From a checkpoint of a small sound classifier.
Training: 7600 steps, held-out accuracy 68%.
Rows from block 12 of a small sound classifier, named by matrix and row number. Rows with one number belong to one channel. Each number is 500 + 25 x the weight over its row's rms, rounded and kept within 0 to 999. All counts start at 0. Numbers have three digits each.
After each channel's rows are labels from the 100 clips, of 14848, where the channel reaches its highest value: "top examples" is what is common among them. Only what is clearly more common there than usual is listed. The data: acted Russian speech (Dusha). In brackets: how many of the 100.
# convs0: first width-9 conv (model.blocks.12.convs.0.weight, 192x192x9, each kernel summed), inputs 96-191
# convs1: second width-9 conv (model.blocks.12.convs.1.weight, 192x192x9, transposed, each kernel summed), outputs 96-191

convs0.157:505489518477477530472473531535479486523502449520483478480514459493494516528459569478496512500507478533536483525506528470512502482520524580500522526497486511472517509477496508468504469510491500503479474502497501554502484497515483475501517540509476498476480527477506515516519458501504467524
convs1.157:501481484523535485494472484478506539508533531441505502501491469480489522455518514521497479495552540481481487469497520515523471502504477470521533481482474502496521474509511489486495534501476510488526457481486512491498477472488503500475534462464466477468470512487485456537490508499482529525
top examples: emotion: positive (99)

convs0.39:503528473537482506406482518488502490468510512509462517496531477487508486504480478507496510476540495505465474488475479502499474508536505526485510513530560508485559506488532510458463508497540522498484491459520515496509478525455515492506534481508503505493466505473522492503487491507501501461
convs1.39:485526521469573452505494478482520522473530530517507501512516535489478450546470472514523495563455507518510518438499519455466519477484463477528474497456474517503535484485509507542491495503500464482480512486492495466451499505521489504525526491507493500506510499548510425476491483521501502460
top examples: emotion: positive (98)

convs0.50:470513497465532480506480485528488531452498534504456558489482507503521500476516480465496529469462499529482521523489517521485511506509484533492499503524473487484520497494504542537490497531507548523523469507546519490518500520490510566494505531527491440497486506497502517490480474497518499472
convs1.50:500490503511479493502493482482481512551490538522544490470521489483527501500514519522481526536523509477529434490522478484507458425513504476528504494482444546528545470541471472489505498473487470526486488541458478506510483498513476492506487505506528495526568519468525452499532469516466497516
top examples: emotion: positive (67)

convs0.23:473519540483533488499516465476543536463492518509458521456482470484522478491507505471525519516481540487500512542535506514484521496506587466444486505493502451499446514480479502463540528475516497483514501516483444514491522511471504498488498504498488539521527508485494496491466495514523515491
convs1.23:518497484515532525495477511461498503486452513478509493514489483508470491506492454512501440489496533540457505497488411462473447496534483480465483475460474534498489536484479520492504484483469520491518508499495460510515491513486518492500486495475516501505438525493497494482544483541515548463
top examples: emotion: angry (99)

convs0.150:509509464516503454489505485474477500483507503484522517469495540496495509512495462525508524485482517528484574531511497547466512508508517523439529456495461477509516526508531493532520483503503511488469462493533514516493539503494480518570486475508518513470544499494509546489499513531482449487
convs1.150:502482550431502508494474473506483479482508485518473499463477520525518533546502444552505522514484491488516560491505528461524519473482546510504488537442532457524487481500546510478471473504567496490536506476525498499507516528485505533532513512516478529549491479493517444482502501496500531528
top examples: emotion: positive (100)

convs0.168:519500479452516497544486450472499482489468506508485497502469501500490422503490540474490467500487539465455521495511486475508499549481486500466481500511519479508518528544472512480502469522521535544481523521501511521484481540468509552491511495500487544460464494558505531468520444490490480488
convs1.168:498526480470492464551502514506519482500503479490480531530500476523520514463444484452526445500486497528481502513518471550476524496551526467535523476448500452482541538502504494538488464475509541457522508488535509485524481495478500559506481508500487490509490562516453465503508515498506505497
top examples: emotion: angry (98)

convs0.46:515509496502510457434493500493461549524512462452524493477509483489537527580495489499539489496500470519469521528463497520538482482463512473524460525467473499528516509485490507510505487532511518481519496494529542492513450539542505475512489511516465527517513493480570567475506436508484506480
convs1.46:472517548500458524477480547473509474515539515476545494463492527505475488502474511539486473496473471534502484496489450488500501509527501472559490470497538488502480496512449493463489527527467521473505470490525475522504487525465454521494490473521483493507520503514496518484493570529499517456
top examples: emotion: positive (46)

convs0.45:503542448521524487503504524476477512494503512490592466456498532473470495514490497540499485525473511459511515499459525546500469510509477496570495469525523530518491524504496501485496448516498491479486475513483528537492528507508499520547484542524489508481535499503537467494508461492467472511
convs1.45:530486515510502451468523491480490530502519490524481470469505491513508496522509494496530538478521467500505474506510493505511488479546518517448502535501479445536500500501484477499498498488530470491532481455475484470508512562461477511498487501514531493464474544462543496517450510504489465452
top examples: emotion: positive (100)

convs0.184:477498501514519498505509507503525496498500461495506469499486442518484557461457491475480534491498501506539480503529473452504486475505449488512484496498510508486530451484464511492540525504537489478511510493504449472494512492480467542462483487501492499464481482455521540475506509497511526510
convs1.184:499538479488520501492473499499520482522484533516474514508454512493455445490531502544533480458480504474492475519442549524479505498531504483516506487489461494496513505470498475481463491507514473474503539533489521512476511501481489510503509479514505491467540537449524520486534502467498516534
top examples: emotion: angry (95)

convs0.122:519467494479501524499491471477556484495471485493515458490509476505502459476499493470510437516511516492481509507486533486490519510467440529489507484488489507469485499520494502499558488471485522505529466522474505461478512450520465530496500515459526511481463502525502543491478477480517470489
convs1.122:503551437519463517525440488515545531487487496495466520503485479473456478462475460497473519519470491493517502531475492548512483542543470471533498498497498450516497510515517518494475471509506481456523497460488507506477477528466522545524494496484507505493526517538503483477517512500506514504
top examples: emotion: angry (83)

convs0.129:470461518493487497486536513511485530520513494513492486460479521485486498524519473497478478486469482514492480493555523494486506464489518520472518487502532462519529461500527501469529489505522537475481502513498497511517427509462475517530536496477488540511502467475496536519553480487526541493
convs1.129:526530459498481495490510530515544480507539499451520518505485502490510498511494511533462465466529527550470532516516538506497463473461513493510494515497535466476473525496521546497487486475469486495499537503531517552545476527532513485477511513491510535449463505492563519497483538468475466501
top examples: emotion: positive (85)

convs0.72:490525538546505510480486523460465514522480493489475487527497501476488489474503496569492457471465476472462432521498525485516505450498509490505465484528481485511457533487474500544511512483494494457518446486510470482463484476516438490466490483489503494482485502485506496485477472516558473508
convs1.72:547478484521506479523529508519481504511533488526524463496500508501475526483493460484503519514502499504462520490529461549536533510516530524496514443475512518515504475523469476450509527492534526503536547462517502502507503495469542477499511457553490517535525484490469513522503534497432483493
top examples: emotion: angry (97)